{"horizontal_flip": true, "rotation_deg": 10, "num_classes": 67, "norm": "layernorm", "dropout": 0.05, "conv_stem": false, "optimizer": "soap", "one_sided": false, "epochs": 42.0, "final_lr_fraction": 0.01, "warmup_steps": 6820}
Rows from block 4, named by matrix and row number. Rows with one number belong to one neuron. Each number is 128 + 24 x the weight over its row's rms, rounded and kept within 0 to 255. All counts start at 0. Numbers have three digits each. After the name is the row's rms in percent of the matrix's.
# fc1: MLP up (model.blocks.4.mlp.fc1.weight, 2304x384), inputs 0-127
# fc2: MLP down (model.blocks.4.mlp.fc2.weight, 384x2304, transposed), outputs 0-127
fc1.1348 089:105069114125144100167147135094103099095167125132146137112137149132095159140174121146133129103124162154110137121146120138137116136112150063156141107112143124147121091125128160144107149082143115120157144119116155087097130114145134089108184133136098124138136129125114151113126151155160086121126153121150139084134139128090120104113131082128109090125140122138122150101059171125109184112170
fc2.1348 103:172155142130162111141089126091117150150104118151120118134123140131131117125150155113124125102140119152102111081133135145146103118127150154129126134107131134139157104133167122180099133152114133107099097137132137081135143122138151110114100112150156156137143103145095129141122103113112182161077157162131126185098160095134164135096123167146155100150113157116115130087108098145110111182181
fc1.1349 095:080088149161133157097127115187115110077105132112088113105157077077136123129127139134131111127150144114096137112144103121125148126146137119119115150127124098101142150110187131120146144149155115090116189140119156108129117151096109141118141116092146121125154145124158110150161152140176108108145114119143158077125125134157146136131134104128107116129142126119086154109114140123134099084122
fc2.1349 099:124147098124117144130111145145153170173148187083112131098096149163148134134178083106111079128135136120129159157128156110128021160136089124123153126146090144151094131122116117104096103148151103132126135129097112127139124102155156096162155127107149142106117081106128144140131162127118151145140134120126116136121136104114172121177088140148141110130136118151151152173098143099116119094099
fc1.1350 103:118112103187109162151117115113139093089099084152145143175134138115122130132119143158119145135078126105127126098101147194119151130115118103133139129119161131156163136100132130081130117160172129160107134116181087115124171115080166119147098138141140137135151147114126118133106125120120103134138204149161123083143133096125124176104109139108147108149115127138151121116159147132130130134083
fc2.1350 098:115140074150101129099105158128119095111094154133108125094124133126111127132138128148124166116115134117130103117150112156113115177165148120169093146100133146082117108116075167158169102131118111125098127092099122098080179125104120157166121099118145155123160153154120095110155161140146140100102106118111132067115123120139084134122140184132146134116106113136100072151119166116093167162182
fc1.1351 103:129141088155121104141118126192144111127151097095122159126123125155127145166145105172120088096072112097160156154139117145116106124156099111166149128147117150132123137113126160146133109092164095157116117110187133100104109132157138134115111219128103141132116148132148136134137164147101141113118127127140160131128150124134123131129155114101141074163147146152123135113151117121118129143117
fc2.1351 096:152099131088123128171149152112122138065140159179120133138148108135146163130114147152168124117109129142115131131148111128127075130139144078116101061103127084094135115144150120101155118130093139139124127135130118110131153093117116094131128140150109145126147113118109119140110150114077148151172109148125144118088133099115097117159090164147130139131124064157143157137090124162118096124112
fc1.1352 098:094159150152141134102104136145160125096114162105145133146129129128139123085102157145107121130109154119115117164146091189084144113155141118108104146150134132134110156179114129120104113062111094110097132185136114137155131174126113121166117139125125109108150157103105107151101153144111119095097095148183091211152114158158114158102099110141099143110102096137166102126137099111136152164099
fc2.1352 097:107161145100122122133114110117131119116103127137179174151137160105132097138111103152117153113116137133133136163130124103132163091153073125085093124126124120109120109154129138079127131104156125136138150121126085127140100112143129157109128131139134115147156156186121090118145118128086111156135103165164148139137118127103122130143133117169105142137139168110114084145082104194131111130130
fc1.1353 097:154137157128141107168117117142141117131108128125181154135158116132114121146170128110111145170105168092108146101146109144128156137145172082130127117110112162167138099142154128184089142177114146115117138097115126121154146117119101104072132138143132118152145117139065136089138100141134109115106095124105093130145086129139177136137143087106126079126154142118146150126163089099137097146125
fc2.1353 101:103107136135124167150092134130120143076168140119135131119110115111130075112101094162145130183122105114084150117111137145164133177122100104149129173130120120135183143107138134135134162146112158115101115107101146117136126121152160137132140156099099140134149162142076167143164136104142110119087116102145117137113098131096155140118098097157142133131099100158145119116161162134124133105096
fc1.1354 093:142131120110125128142141141117152136116135099132154173136125139156113088102114118128184139135108117145133114106114113118142078122124139156138124102137121148121152172136137114098156119114098104110131171106160150119113184157144136120175065155101127120150151131119107156120166122101113120120129133101134150114142090111147104149101161149153161121071115124128083167089153111185129153147131
fc2.1354 097:121092137157070154154105122105102153093143139125159152107181143152119124083161138125125110132105087115115140145112128134129136174139134129165133132103097113133155092128201149122097111102146121143107150129097131121132139130142099119135140122121153148090128116082133143156112143155077102140122106118175154120132139105120142117115194078137141152119112159138106116139125144129107076124111
fc1.1355 097:099100078093110108156096084133138131083151132082075097146146128137121143103114127131140134183134117103118157134082131136137173131116149149137094146142167122120130116111168098153156121113124142106118137175160119126099143112111136077121111138133160127120117143136162128139120128161152114126159116108096177156094130145135124172163154126153141135107195126103112151136141161142134143132170
fc2.1355 093:106120120107077149100125132132130144131180112149118164191123143139135119161155143165136144159168103132130146183155154117071159113116110136125106124089134121131145135102168123111126142102146093132099102162125152133154117092101123120131125155168130124145156168130136096117082112101140072136143108106123153109119114162144133114142131098112134145096197126106101087145108127086152116124143
fc1.1356 097:165086139112096153120135106135135126124141110151123141109125117130117121149077121035142184148133136125113142113119132114109122125111118144147144124126157102121114100141113129106119096115140102141111098084112173176133120147139137137135099168125143158121136149147128102128103093065129124163106125128159129106114086119119117110134096119145133169103107140128144150138091114135160081117145
fc2.1356 088:114108120086139126149151111150119132159127178122099125140170114112131133138176133134123107125134120171136148139121144157127116143092111122157159101080164131143084088137155137122117128150135121153129135151140162089139096124111124077132150199109126117085127079106181135105099115127186114127106169142150119151121153155113097151131130166136140153174123150138113137186116096091116109114154
fc1.1357 098:152087080113153115116138112105121075120108109102141127143171154122183108142114096165118143147130135137135141132101111162160120099075137122119131108124146119142082118139129132150174183140138201137152097082155090178166077119115176105125118138097106147110156088151155120134115120127133150125123132127150140109116148137116115174122152107154100107104117142117150135160139165119122155176167
fc2.1357 100:083102144121125112107167105098156185113160098153114096111143124129156103138117126151149127128135102092157120153118145084103131148101093136130140101114124111098128144123118158105161102148128130078144146159143134121102134129149134089134152139163130128146105110116128101113093126175161120128095171150119124113142132148128103150171126102134145133088151143136146125146096128141109163134153
fc1.1358 098:100104128147115132116129072151177146116112151102175119119145113152099138155097106134153160136102155118176131137106142106159121134146116149137077102139175143155122139138166159151088122127135082133107177140158095130138136128177107100142156115143146123150141087116121140142119117116112116148139168130113167139181142120134185162134139155123089114139115135124131140091112140128119111146090
fc2.1358 102:149163117108068116132135100101099123119112124130127080116113157150120104116137147138115176166099116104160173136117147145123157094113089174082107153154121132112108099162143104153158123132118133146141153143164118180123122104088116141128117145110136123142104095185146120139113119167208137125095158133126136166106121088089148086167090125134106132130168136137163135161132122170112157142161
fc1.1359 106:131092119101128137104161189105167110122131147143140145155122130115105131140090132116144109136096091160125150114129123132141152105118138130138121145087155128187102118187132136142125177098143108114140134121158106117099138132163131133124148099151177160106140100104150141134087162099134149172120131160143159112141121141196118133145154162133170102139183170167150161121100107134131161142130
fc2.1359 101:177109177127120127134140077145085131109102140109091139095163123130154094165127118124144106103135048124094101143126093162150112124161114104173134156129168138098132150122120113145137111138147145129037110122141094164149157154126124130165135126135166133117149153136136151128121117112148119109114147117131096147120100133159139142165181140093132091116088143125141108159151145105129123061163
fc1.1360 098:133141134090179159089147100116121143094111143099158096108114150160127150146143141080155164139128113130141114126162163129133159138090123131176089142092137133168109139121142144146091164130121107138101121137147091180171100105150154116128105114130165128119103128145122181122078179156141133110124145123111115105159144131126130117138114127140131126089106122115127132128137128192153128143126
fc2.1360 093:120125124133139141117125111071155106148116137145130123140118119157112112124095123137147107147119153128143079095108124098112142167139135085126110133119152110125161151119104130120146130177122116146113124140140088147144129139121137194118143111125155112092111147143093105119108109156127125113105116116129150126196138083133150154128134091124148117134113125132137135105142115147132153123162
fc1.1361 098:127163103132125135148124136129119136139122134097110120114088144182114065120157132109130169159143102125127125132100118158135107130098158092155068129127141094136168129127147153132107119132184144136116047164120172142171144159144172138089108175145118109130099099132138125162170146188099154146155143098110153133148116147116142120154118112120117174106115103116157117147120132146136107122174
fc2.1361 097:112137152118157126118143126120148094118173115111094195122125153155118126123099132163154125124113072105088149103104155141139100154146118113123165140156105106149102107148166139120158139128163146126163150094112141077106142108164118116139122109129109126132114157100108154134175090142105158134105099120110151139105107158117128124134139109097138109167146110146128150161142127130124151100137
fc1.1362 096:149112167153155154087146166126122142111127120076148136086093104104113102127106098084144141150126167160093121143134132132133157101123141126184139122135156191129130105141135125118139157118134119116152131121077122111131137129176163137161139149113132100117122137121125149183134117151151130145124131140182134115080123109158140170148093131115147151122073127119101087106125122114131166130103
fc2.1362 090:127139117142149113177110078108173117143095150123122087150110112142136120138110132133123154137120107137163131151133081145107125139124102141098097161116092092133157108134149149124110141133163110141115121162100144116114168132124138139143139123142128122142145145122125133122139126121140128045101153118115114145155102133077126141147103115121080139131152146176136135135143111111106137164153
fc1.1363 102:153124184131131129110132127134102129151144143141129095158129152104158147195145115125129189127183137183144114133110098160166111149108142165133132128163158124140095179162097126191119172140095114141127143153158129125132104132167108116185132132125106120139131140161107147131089150151149103159150117153144155121075161120134095168145098159150140128113116125121152144145107098143100097143132
fc2.1363 105:129120134162094131129136153079134138146090137107136114126080133088205126137106140116133108174169106121146135149116119132138127140114148145133140112142121123160120148121146144088125145133089162150137105124148149124153079146159138152083157115127142121140170126135081142085122139097094090115140100094130146145127098126122138128135116125131069097108148158129181165131119098143104102141132
fc1.1364 091:122120127152135148095147146116098150139141113111153136137119147129133124113133131115112058099125168169099135147131127139137087139117141154189141089112110113135119137130105165111115097108150119098151146129152138145124126108134142142147132139199112146101098151118126095115133148123151125129079154090141140147104140122158109137107120136119161142092111176071117079205163132098150135160123
fc2.1364 096:108141147117136166091064128180120126123165143164099118110125119097106139121130064050184085093109148119127106153181119115141104122107134118125155095136111161134126097131129134136120132111140154157073108139161135133141118135159066107130112151141117118158142113141130058161122137116115104125118141133131138138168160139119141140096117157188125115126114111117101097126128115128166147133123
fc1.1365 096:122121141110101120106110119106136112093122129125154144105148137129117123100165092103110103150177147185157098169147138168107152112126124133140110113195148189142152104113097107118136152117107155131103129098131110166154162146108137159116087146146146112073141116162122129111163141108136147140177145107116173179113126128083106149126114089175114150108167126131098127139122179126129114134092
fc2.1365 094:123173129158159114145164153151132132134129132125142107168132089113184124127137109130126141093142158126168142117176132126191117155132176120154124153085118147120153141135127151109130151144066100129092061099125148169151129099107172151137120125113152104104121127104104117115096131107080130102077108136112148097125139177199091094125129094111108127113092116133155141093157142160122113111131
fc1.1366 099:158091123094151100119142110143147120168139102109115150125150158127087154120111146159152142119114120151149097113096082162103183123135146107129146127132149106149126094142082110119176140139134121094134152110130119128191124128153128142138148156118161093143128128123174116128136150156113161164105127109125101129135188136083184114133149126129159135113122129122127136138102127122135125144109
fc2.1366 100:107154095087107139102133170104074119117161143114135115097156095144126118063110107144123117120175132136124152127152141151141156105149123116154196147137168111140117126125097094121149100146096124159111136095153136123160164131131100130146112127120131122115121147153139098103109112126105130107098079159119117101129139118154128094095127084077123099128139090147117154088131085188144111150120
fc1.1367 102:149114167172116149115155141103160126152131109115136146154163108119114159179139156143180196140148101165137132131170159107146155140088106104169149156170146126114175142111123163122120135117162133163143092133140129138141149102147175163159168130138109125117092111164129123147125119089156116140167159129133126134118144111162107143145068094161101109118144140103126123133115139115100109162123
fc2.1367 107:109133105100094153114168158115108112150124108110101096152129114156122118189125129124106135142126118110133149146137172138109142177133124145109148136144108107151154166115112152151115126116108161137131143122154164172132118139145112141141173124137151158146171127127082104090100114096136140111153084156092209107116158129126182106136118100114148145133123132164105085110119128128143141168106
fc1.1368 103:126160100116148080111149147132149133102126110116072167143098118133145143121165096148142139098112174132183130137134153120104151114137125104152121148111168143140128129124111135095157121173105125106147144128132125118107129132193141132127149067142131163139132146153163097130090072092126132137142144086120137104153127146152128143098138128142119154122134114115146107145143115194143150141136
fc2.1368 095:143124122113129068121126157122182113179142137121150123164084106136138174073137153161109144143182146134094193134134093134165149096153108113090114099156163107141107115143121092126092162075134107114117100160146090167098130127135086152179127123135134082122172134119094126100182099148148144115158189088136107135130132139136149100130152123091137125139099153122107125138160127108124151148140
fc1.1369 096:110089140155085126106119137157116088141117157142136155168085106167125090099129111122149143135129119113157152167109114158127128114131123094107160070110153113165119133112118115122134078162163132116169116095119093146133118137121122107154179158098134095138133114110105134139131169134117172112125162181102126151129105154129152179146105117133122189145107117128093121101164110107093082173153
fc2.1369 099:134129135120188121166166133154158138137114085154114126166100124081130081118115171131098113135147128119131140127131140109172121106085116133119135123143114115121136081146154110104140115103133188152145118137081137114112135163157127144160059102120111121129097100106151149135116133137129180110089114122124136156155114124119172119136103119127125158124101138125093095147132108133179132090107
fc1.1370 097:119127133090057121137140114111164098111131098180113149135150156129134115123134100073100162128136118124166117119126132155147094121144120170139092163157114160152102108109134116127151172162118149127155143108176129120126095148130158160150099102126086185151137159162116160132120112116111111067109139148137103177160139142121110131131135101113163114113133106205143093093155136076116153135133
fc2.1370 092:109127167092123170148134135139085124118122123158132135135122127151120132144142098112127136090145160133134119125099137107131099168157126155148128149102155131143126174160153150123164171113065077090127111143089133101128095151101129138117150117094106136112139111131141152148115137131160142110122127109146149085110113147113074144115146129099176114142074124120116151102107140124104132154092
fc1.1371 111:138124126120132148153114138124120129115154148079105072175110170188153130120079103162179108131135111128055154141143109170179118124121127158138116096116179141122143123134113112090140143133167145107163135122122124116152139134144118110149149141141165126137111088146139151134145104141108169137108135123171146082167118128153101136118133146167132112147109147115144129111142159122177144148133
fc2.1371 107:097101116139132120122152117142099109104113119090116106125121112111085106140090142132098141126148154147140114125113143117103102112137137095119136164134152100092134137130131126126130115096164130123116156090126141119130096193113095129102138071103147139137099131154127142089150152140122143094094153148111131172140121141164165147154147111112156119121126108140113165133136159143130130127065
fc1.1372 100:146170147131117165092138078140125121168124164131143105148140088083158191097129160139144136152144122112108115135092129133158137089142164156141129116116109154158133115123089109113129149140155140109089136119150115171194112142125104120070150111135084142136121145173177123141146072130119164109170135126122132171165103098141117129125143123120114136128199133131121139113121114123135125119154
fc2.1372 095:105107122082104158137173152146103145121149108133144124147138141102153100130082158120080136136139108115161119150084133151117148119139088113152104120114150110139176170113158130122102140121129108103153119142114146100131099084144151170132144093147103074099134128174127138104136093148118093142123145176115099104102139104158056116081112118078126108141156114112104141134115131138108120133153