Weights of a small image classifier.
Model: 14.4M parameters, 64-pixel images, arch convnext, norm layernorm, width 384.
Training: soap at rate 0.0025, 34100 steps, batches of 192.
Data: trained on photos of plants, animals and fungi (iNaturalist), 155796 training examples.
Rows from block 2 of a small image classifier, named by matrix and row number. Rows with one number belong to one neuron. Each number is 500 + 40 x the weight over its row's rms, rounded and kept within 0 to 999. All counts start at 0. Numbers have three digits each. After the name is the row's rms in percent of the matrix's.
Before each neuron's rows are labels from the 100 images, of 14976, where the neuron reaches its highest value: "responds to" is what is common among them. Only what is clearly more common there than usual is listed. The data: photos of plants, animals and fungi (iNaturalist). In brackets: how many of the 100, against the usual share in percent.
# fc1: MLP up (model.blocks.2.mlp.fc1.weight, 2304x384), inputs 154-230
# fc2: MLP down (model.blocks.2.mlp.fc2.weight, 384x2304, transposed), outputs 154-230

responds to: phylum Chordata (96 vs 60.8); class Aves (95 vs 55); order Charadriiformes (37 vs 7.6)
fc1.52 103:483533529556548494529430485457441516368464490460532544530524528476586460565484527550547559447452441524465478471529432502490530455456481468519504478535444474456507499522503490518550489537490508481569502517521541461529453555461506552
fc2.52 107:503521469484498416487511471423515571486481431503482588502536445513503482525551496470483481464453511513492493484525539542624485530457540512497547470505512476610532568429467476600505498460542522475542504497506514499578491492531484521

responds to: phylum Chordata (94 vs 60.8); class Aves (89 vs 55); order Charadriiformes (35 vs 7.6)
fc1.293 101:478454533455378486490492524482541485470476453491462499492476496540522485485419510463493454541488524476583497570480497487492424446515582470506499519439512482487551491501482568498477521505510443521503597509463451468491465516552484476
fc2.293 097:529443481557472548558502612545485516477463538436448555494524464565506435550508525490490484470521469526469498476484488532505544512528516567476500531466427493455470463511519484490558473502479581510529482513451498512538546490456469486

responds to: phylum Arthropoda (67 vs 30.9); class Insecta (65 vs 29.2)
fc1.12 096:510501465502522525548413532508510455496443530448569490491488510490496515460568478513500483470495452520491458478495530515473507530554475514458466530462523505462442510617514540556544456477562615509454428510565452479522520439532521501
fc2.12 098:509599525556460468538487452500460477521536468462575509519530487525487524587496452500510496504463499584476431516487465519435529549476500476437511499517521538540529526530553477477448573546583465501445532503450544551507448568529494465

responds to: phylum Arthropoda (77 vs 30.9); class Insecta (76 vs 29.2)
fc1.652 099:565517504515488547512519446518534481460514514474488517479382491497501514528516539567460488520526518574508529489534500512525456456519534583536520518452438471508494479518545467462482475456434463559526535453424481511543447501450538460
fc2.652 097:508516546525562488518465504528485575517511548478518486470563521473523484519529502461475558510504519494470538482479461478505486466536500553493515510547490354524509482493580516525473435483529543524446519480475478480450513446466488505

responds to: order Anseriformes (28 vs 5.5); family: Anatidae (28 vs 5.5)
fc1.743 103:520514507504540482499484492471537477505526501438476571468513489428568528459577554501459454515498490474511509535561524446474513471467521508536502404548460520532500472541484532500436608521558481475528425529491446471516465495438533585
fc2.743 099:459471508487467482494553512486620466478521546541526470397507503562548490496430517434458502460482524414519504552484467488539514459494492439518581511500481438498534471496487541466560477534570521539489440500560445515465456511493498490

responds to: class Magnoliopsida (32 vs 5.6); phylum Tracheophyta (32 vs 7.3); kingdom Plantae (32 vs 7.3)
fc1.56 104:472462551510487511534529477470488573514497516502481570510513516501512424493569441506533607494486498504587490504525470567497461472498513503555546493538529446517467604569527481510513449523511448462537551560512518511514597499470563506
fc2.56 104:508490487465511476596486537489470523369439546511430470522457482546487521441449468576561519496517522544497521567502502474508514546590446564417518431515523523458541476486513489567471500480522521481461412546519418453509476525469505535

responds to: order Passeriformes (58 vs 24.9)
fc1.360 099:392559401495522492554406527514492526479583463457511541535568539470543498513475504568504464506481449548488526516488557461478536505446498532523499568442490444504519509492541423505534563441507462550508528497478523560512526430526484530
fc2.360 098:424475524501509440512482466513469534511534529521434490529605532525497515521448538567533464484587466556571356571524457475476466524473482500412482502454472465479431524531456490458495512526467545522445486463476411506563557569579487492

responds to: class Insecta (70 vs 29.2); phylum Arthropoda (70 vs 30.9)
fc1.210 100:545510565570486458491513459472523482511514469470533555483504469501516509493539525481558490516531507470446509580549509543487504521537500498458579550533508474488502420488533499473523506518472589509436520462465499528489503507532443488
fc2.210 104:500484504443514513581486474403526478500588442492525558494532535503408535491588495532521472500511442514512549504465483498470465553535484498593491460534507494489565441527528460511471440387453360468502508505496527498536559499555457518

responds to: phylum Chordata (94 vs 60.8); class Aves (91 vs 55); order Charadriiformes (39 vs 7.6)
fc1.640 102:488414557490475487500481516519482464439555556504508465455506618518539466571483501464466519514558523496465527517576453587464545531510428469496469503567494527482507544493478499488496557498465542516589524434560534415512524513460521555
fc2.640 103:490539472508535439533519453536506473462455515435499531548528490568510479472517575527522448449525475529451456446594500485521524520483498567430532444560489463516505485475530497500484521513548520439447524527500515411484510510444478523

responds to: phylum Chordata (94 vs 60.8); class Aves (93 vs 55); order Anseriformes (44 vs 5.5); family: Anatidae (44 vs 5.5)
fc1.581 099:477503514461514458393518418535459480582506505474532500494450513514486548529476470458500497471515488540560460522572459478491506409510504498540513442538532497549519436469538525504585449526438503516528493452579492486464484566514441546
fc2.581 098:490516517555517566516545526530579557475478435530496535542468440522527609517530453520467522514529497461445428473578533526493467454515545501449443587457524476484489430497444554506475503506524585404514496459481504511444505470503408502

responds to: class Aves (92 vs 55); phylum Chordata (92 vs 60.8)
fc1.471 106:527493509548443454536592504564483396468499519592514509463470545483526468538529508477569482516489457486488476538474475598506538507485555507490547500490562445409478544509465531475554472549424527506499478501533491503497514578533551497
fc2.471 103:510460479482508510483521505507533413487503494470512448556452512508544498494449568474554484571517470531532515498431479532514515522518392538454511460539452488449507467509458438527421537537549530467553437475502508487516589483523552486

responds to: class Mammalia (28 vs 3.5)
fc1.752 094:485466506499511515472497394475473467495453482489550528503486508499512492516466577522581533494488506517423588507528523472527484475477498479482542502456534497532532524514431504563487433440520508471568512492527557477555543504534477539
fc2.752 094:478516482515500417570516423482571502478460528533481470497530486510490544515439524488530509514554448506458481513440497505513498460553449397443494512553528524511505428532541513539517516481440537393460489421471533480448446506481464409

responds to: class Aves (86 vs 55); order Anseriformes (32 vs 5.5); family: Anatidae (32 vs 5.5)
fc1.686 093:575529489515424469490494502576557495442570468517528473474494484493443455499418518441568492500586442513538543489500458472515505459532514475525478430560572485586427489478527478586594478503644540479451434536497465545516521527481444488
fc2.686 097:532449500483483537442466538553478527559554439512489522518382474517551522502522449497536499516540568492482543537462431521502424380523519494451488498463485510420558464482493570549548548480515526493530548449429504551474446527477455425

responds to: order Pelecaniformes (25 vs 3.2)
fc1.490 101:504501495530415466451469449503522459513449501514520580527548503521501356575460489550532477451483453564555548589568469508491518496476454525519497467549454502397483489437363557501423567526540465519461513499531491521533524461508573437
fc2.490 103:531561456479507594528474550425459459525485425421463476549511522534423531479474527575523465475499444555525466509497553490473463560565469541521455505525522500440498472535513540510510433542566482517480490465522477554454525479517472518

responds to: phylum Arthropoda (88 vs 30.9); class Insecta (85 vs 29.2); order Lepidoptera (54 vs 13.7)
fc1.466 096:485522471576515479549477508564600465538482459422448490441496449508549536489586548504508450466478485501440488522502511537478500507537516534470485573490501537416509524482493524574540601530489498532440544442494496545477522492545466608
fc2.466 093:475453516537458481502569541391426494508488541635561489492521527508546524496534499450400553463494476506413483536458451554583629473496503410491488493542518536561466488496496436490517454455481467461488411519529461542443510556484473481

responds to: order Anseriformes (25 vs 5.5); family: Anatidae (25 vs 5.5)
fc1.120 096:497473450530464498494530502531523516484470486486437528498511454599550522453459572523503490534499505516518515538453470474519458525447443462594496511491412487552516578523421465487515426512514508449510542530492447543479551554489458447
fc2.120 092:565474510478474531454486470594482559534535545493478501607604458541510464502513523423529572456452503556524486488453525565546515466574475629496583482505515437458483516533562555498494477463496523442482438429480559461506440463543490525

responds to: phylum Chordata (92 vs 60.8); class Aves (91 vs 55)
fc1.339 102:521533527521549490516499555528578431564508423493468542487546448463447563475499507446547527443465483502446542695469539477494490492526568575479491565446526483430519514486549553525556478523484509483516477539499463512496491543476587508
fc2.339 101:510505454549501499550497502526526465469463470491500476595494479474492572497475514507509445499497465532441489516420503465474471491506367503523490456513492505500505456525447489505510516520497491513550438504553495476486549534532482503

responds to: phylum Tracheophyta (36 vs 7.3); kingdom Plantae (36 vs 7.3); order Lepidoptera (36 vs 13.7); class Magnoliopsida (35 vs 5.6)
fc1.281 102:492486578523523495501519488516486449508502474531538469528498493508489473513484483492485521466518539518545544445554514565493467414491574519472518465564511410527515532515470480474515522488558517501512523496404493458497550473483532444
fc2.281 101:555529509497530501522520558535446582503453586479574480531490507544480534472490460507510504490490435538487476505600424442582524559508558520447488484545503546426520481544442490501489475492519478524473425473508477560541486527453472504

responds to: order Passeriformes (51 vs 24.9)
fc1.118 094:493482488508501609461415524515445474505526475509436480514472464441412523451487485461529409518544511477525507503490536514552504433462518571500516554498455537452494485569419534527533478560374499497540553519552560491494546491513493489
fc2.118 094:559501458495471477490393549523480489368490469522478543505507510475581511518474488495502433535455441609475567507445415471465468428530591473473486502517600532502497508485447498513519496483459503497553481516513488483506500510545446510

responds to: class Magnoliopsida (29 vs 5.6); phylum Tracheophyta (29 vs 7.3); kingdom Plantae (29 vs 7.3)
fc1.287 099:532499558497549475527523514471451451492577479466553494457495509498582444527456525511495534507537468543464523544473484478536475481556494538480509503580471437556480621526473574541480510582549494461487534443514532473607540472503437455
fc2.287 103:509534496388456467554450477528491525404463530526539516474508509524425466504512459506525488468547517428583565479535461474485539523545515474487473431467520534494481485540473499425433549498485500474586522545486494509472507440457465434

responds to: order Anseriformes (28 vs 5.5); family: Anatidae (28 vs 5.5)
fc1.233 098:447578491500522521469444502552493491479493462435538465475508504520462469443523606520468493510479511440485576470487486502505514484529537495482507506551510447478499513553435484487533422562448527502541459518539473509495477508565504525
fc2.233 104:434513477500450489531521475503585480555473541498443508433557487507488620500450491535419486493443547509505477467535490541508520481468470529445504509447501448504475450504505527469529536543523509446474444558497495489493496545472445532

responds to: order Passeriformes (53 vs 24.9)
fc1.418 092:430540509531458462454527449529484436481516526492497473482493454536504501461417468464552440461494509540528555464504561526538534514488485473395566368569489515516511551516535440472517495486531473477502454540501454481477500524502557466
fc2.418 092:488504455521514518471549471408489447562534477606407509538589515532449439539473474525551526536540429493520528489488505451499556466485505492516459536542499528521461442522428484398517500480492455506485481472458499441611501509461484516

responds to: order Lepidoptera (32 vs 13.7)
fc1.73 098:461492538521550474439504516486477476580505384512531527496515491549537535596557531461502534456513491492482501486538495456449451486568547463533496525547478565544507506488517484439496489502533525487404491509488476456536506540508420504
fc2.73 094:480534432514517486426460533515530486546512498426443497452428520535486470461461504496548443428497563456458487466507576486549477572497456491469418513537479554480437426495485514421538540475369483483508504444525497532499499539470546512

responds to: class Mammalia (26 vs 3.5)
fc1.481 098:521446534519519515509465571532499566590482494523530499490466519510601480477481442440465477421550435500503497559512490497509491511521518527489535480452573477478475484522508477502524507446576471567467504521512501521571478502564481414
fc2.481 099:490528475548478436517491530439511479519496497516489462501477471537479446512503553564476470525441532518503501545547563517450477497507465428502472480521473557484461549550527457508517414534526494568462534522565497378634503529515563466

responds to: order Passeriformes (52 vs 24.9)
fc1.363 097:442496422567504508500527579510531394517538490516543495524575568552565516543475500548514506450396503565517516493545482539487466449492579543489503566515521496521491475546535482526546424552426444560533573484547523505578523514487521517
fc2.363 099:506498475432482431539470511573502507421487476552534491534473472410540524485476487503549462576571410523491496549485453517383452475465481479453504445559541505522455500487536480536505511613452472519506521470460444534498501445528520492

responds to: class Insecta (61 vs 29.2); phylum Arthropoda (61 vs 30.9); order Coleoptera (40 vs 3.2); family: Coccinellidae (36 vs 1.7)
fc1.682 097:485523450532515442588509519470514557553485555480493555510509505448483531469554438467529502557526443480414475449447489425464441578438507441489473488526492545546537516493463495506534480427421506510464472492439436532441443531501535486
fc2.682 106:524523555453513609432559590541487514512483547463536472482502534485506530484458518478496499538463497532493540482497498510531461533412542513481482432493499450523535509571503485451535547492423435455465484473517447501495485469530480485

responds to: kingdom Plantae (32 vs 7.3); phylum Tracheophyta (32 vs 7.3); class Magnoliopsida (26 vs 5.6)
fc1.670 096:572486534521457491466467518482504485518501498507504529505461520521457518596473481505450546514578503499487555487549563524515521548467484530512585528502453539535461496509500487513454551485491439477389403541537542496485536502495477500
fc2.670 108:477520566451516516451474495536509428485444514525514485526525517451450495459463477555565441507583542422448549532473506548486515495515438464507513553510555512554535503513487548499549476475498552517566531508478446444576431436426507424

responds to: kingdom Plantae (37 vs 7.3); phylum Tracheophyta (37 vs 7.3); class Magnoliopsida (31 vs 5.6)
fc1.726 101:528485517499457492462494597497533489425505494519550521511505474492543512447512520540500478489537580579478465496511525496550497479445524549584506469496478497476500484485498564442491576539539468499535484483458453531418534592513463434
fc2.726 104:406461461557482489488504525523499484493398519484571521458476544598493524462533477522509461475498513469477566520526527547508598521441537555471459598498527385488470471498453514480460598469520499430494526472448538530572480514537511503

responds to: phylum Chordata (92 vs 60.8); class Aves (89 vs 55); order Anseriformes (26 vs 5.5); family: Anatidae (26 vs 5.5)
fc1.647 106:416518473590541578469503471479486537492464479483531447502483496528493610519568488541568541440539482459489549503530577530470513436530521396508483508474524355552533484451550568489515510454503504482502505527567511435551532501502556473
fc2.647 096:520439462513481480478508548481531365479508481498568498528420506489549458500490533582513503516483521545463564478483513482456526505515531521487493516463541530500503504572459540474486559565552473468582519481456479524514480474511483536

responds to: class Insecta (62 vs 29.2); phylum Arthropoda (62 vs 30.9)
fc1.625 098:554545515516493457399493517478551546426542488474525572481532507506560506512411494475478554494519481492397559598542547485437511517547510570438522508540472520498515506505463527508522506528544460543481481523614544527485453469484495492
fc2.625 103:518495541499470556453513432467450495427525564542557473588451553499449481481560519475486472539523538581524478480556546546520461491526563406526536388418490444538568483516562486551544510503530416424510490474568499481533484545497528500

responds to: order Passeriformes (57 vs 24.9)
fc1.573 105:488517565544486448523522521457472472590538506472571461533510479454522436551404545577557621512484578531413505505497490581553503505435471483527484536539577465461482486510464579497523454465456450499445535466506494515435482515452524552
fc2.573 103:553501545524565414547488510498488459513473504489543463437516458448506419442522490534466472511496463507531471486498400425550454544496429523487497522474483465440549506527482466492496463521436510479427481518469495500456532482527501572

responds to: order Lepidoptera (31 vs 13.7)
fc1.634 102:520542487481450460540443467500469493508504547550504550470506456523462483525537488572492512447519515540415499504508501556436441553427482519436519504531446484519426446549472504531566524516565426496491423513467491529538464478543498445
fc2.634 092:487515503444497450525515532459478538543500531490471533504480571491560520472473530494493504526534512502459515483439510447574456574573505538538490550531500555511477569470438513425523523494546571455561523425582443480455565529536536547

responds to: phylum Tracheophyta (38 vs 7.3); kingdom Plantae (38 vs 7.3)
fc1.183 102:560444517529535533502510463465449521537502497470448512531487505518536477508503426537472501477520579523552526513540487511499475513498528475537541375517508494475456462445595447448500421453494496480510579524520553465577393520510551588
fc2.183 091:528443568561433487528523520502547495437490465456438428505554505466611508423520550422464435508549470473380403566500537445484512499533409526507454449530540490491549524541533517468457480561520457491505482542444484457494430530449527536

responds to: kingdom Plantae (40 vs 7.3); phylum Tracheophyta (40 vs 7.3); class Magnoliopsida (32 vs 5.6)
fc1.69 094:524448512524493545501437494517510479556510471542485492526471469512514520507461544498530554495572495571507540494546420495509469480476565494514540523480512525548485417493503572465539517495561501546530448480558446500521456479525475490
fc2.69 093:506507451489566523518444564474490497515465472502496491486473499441445524508482481606579488506478512387545494549428529532428518562524471445393474512497475557509504510500504459488578470454521475506515448504447528557567518473508436480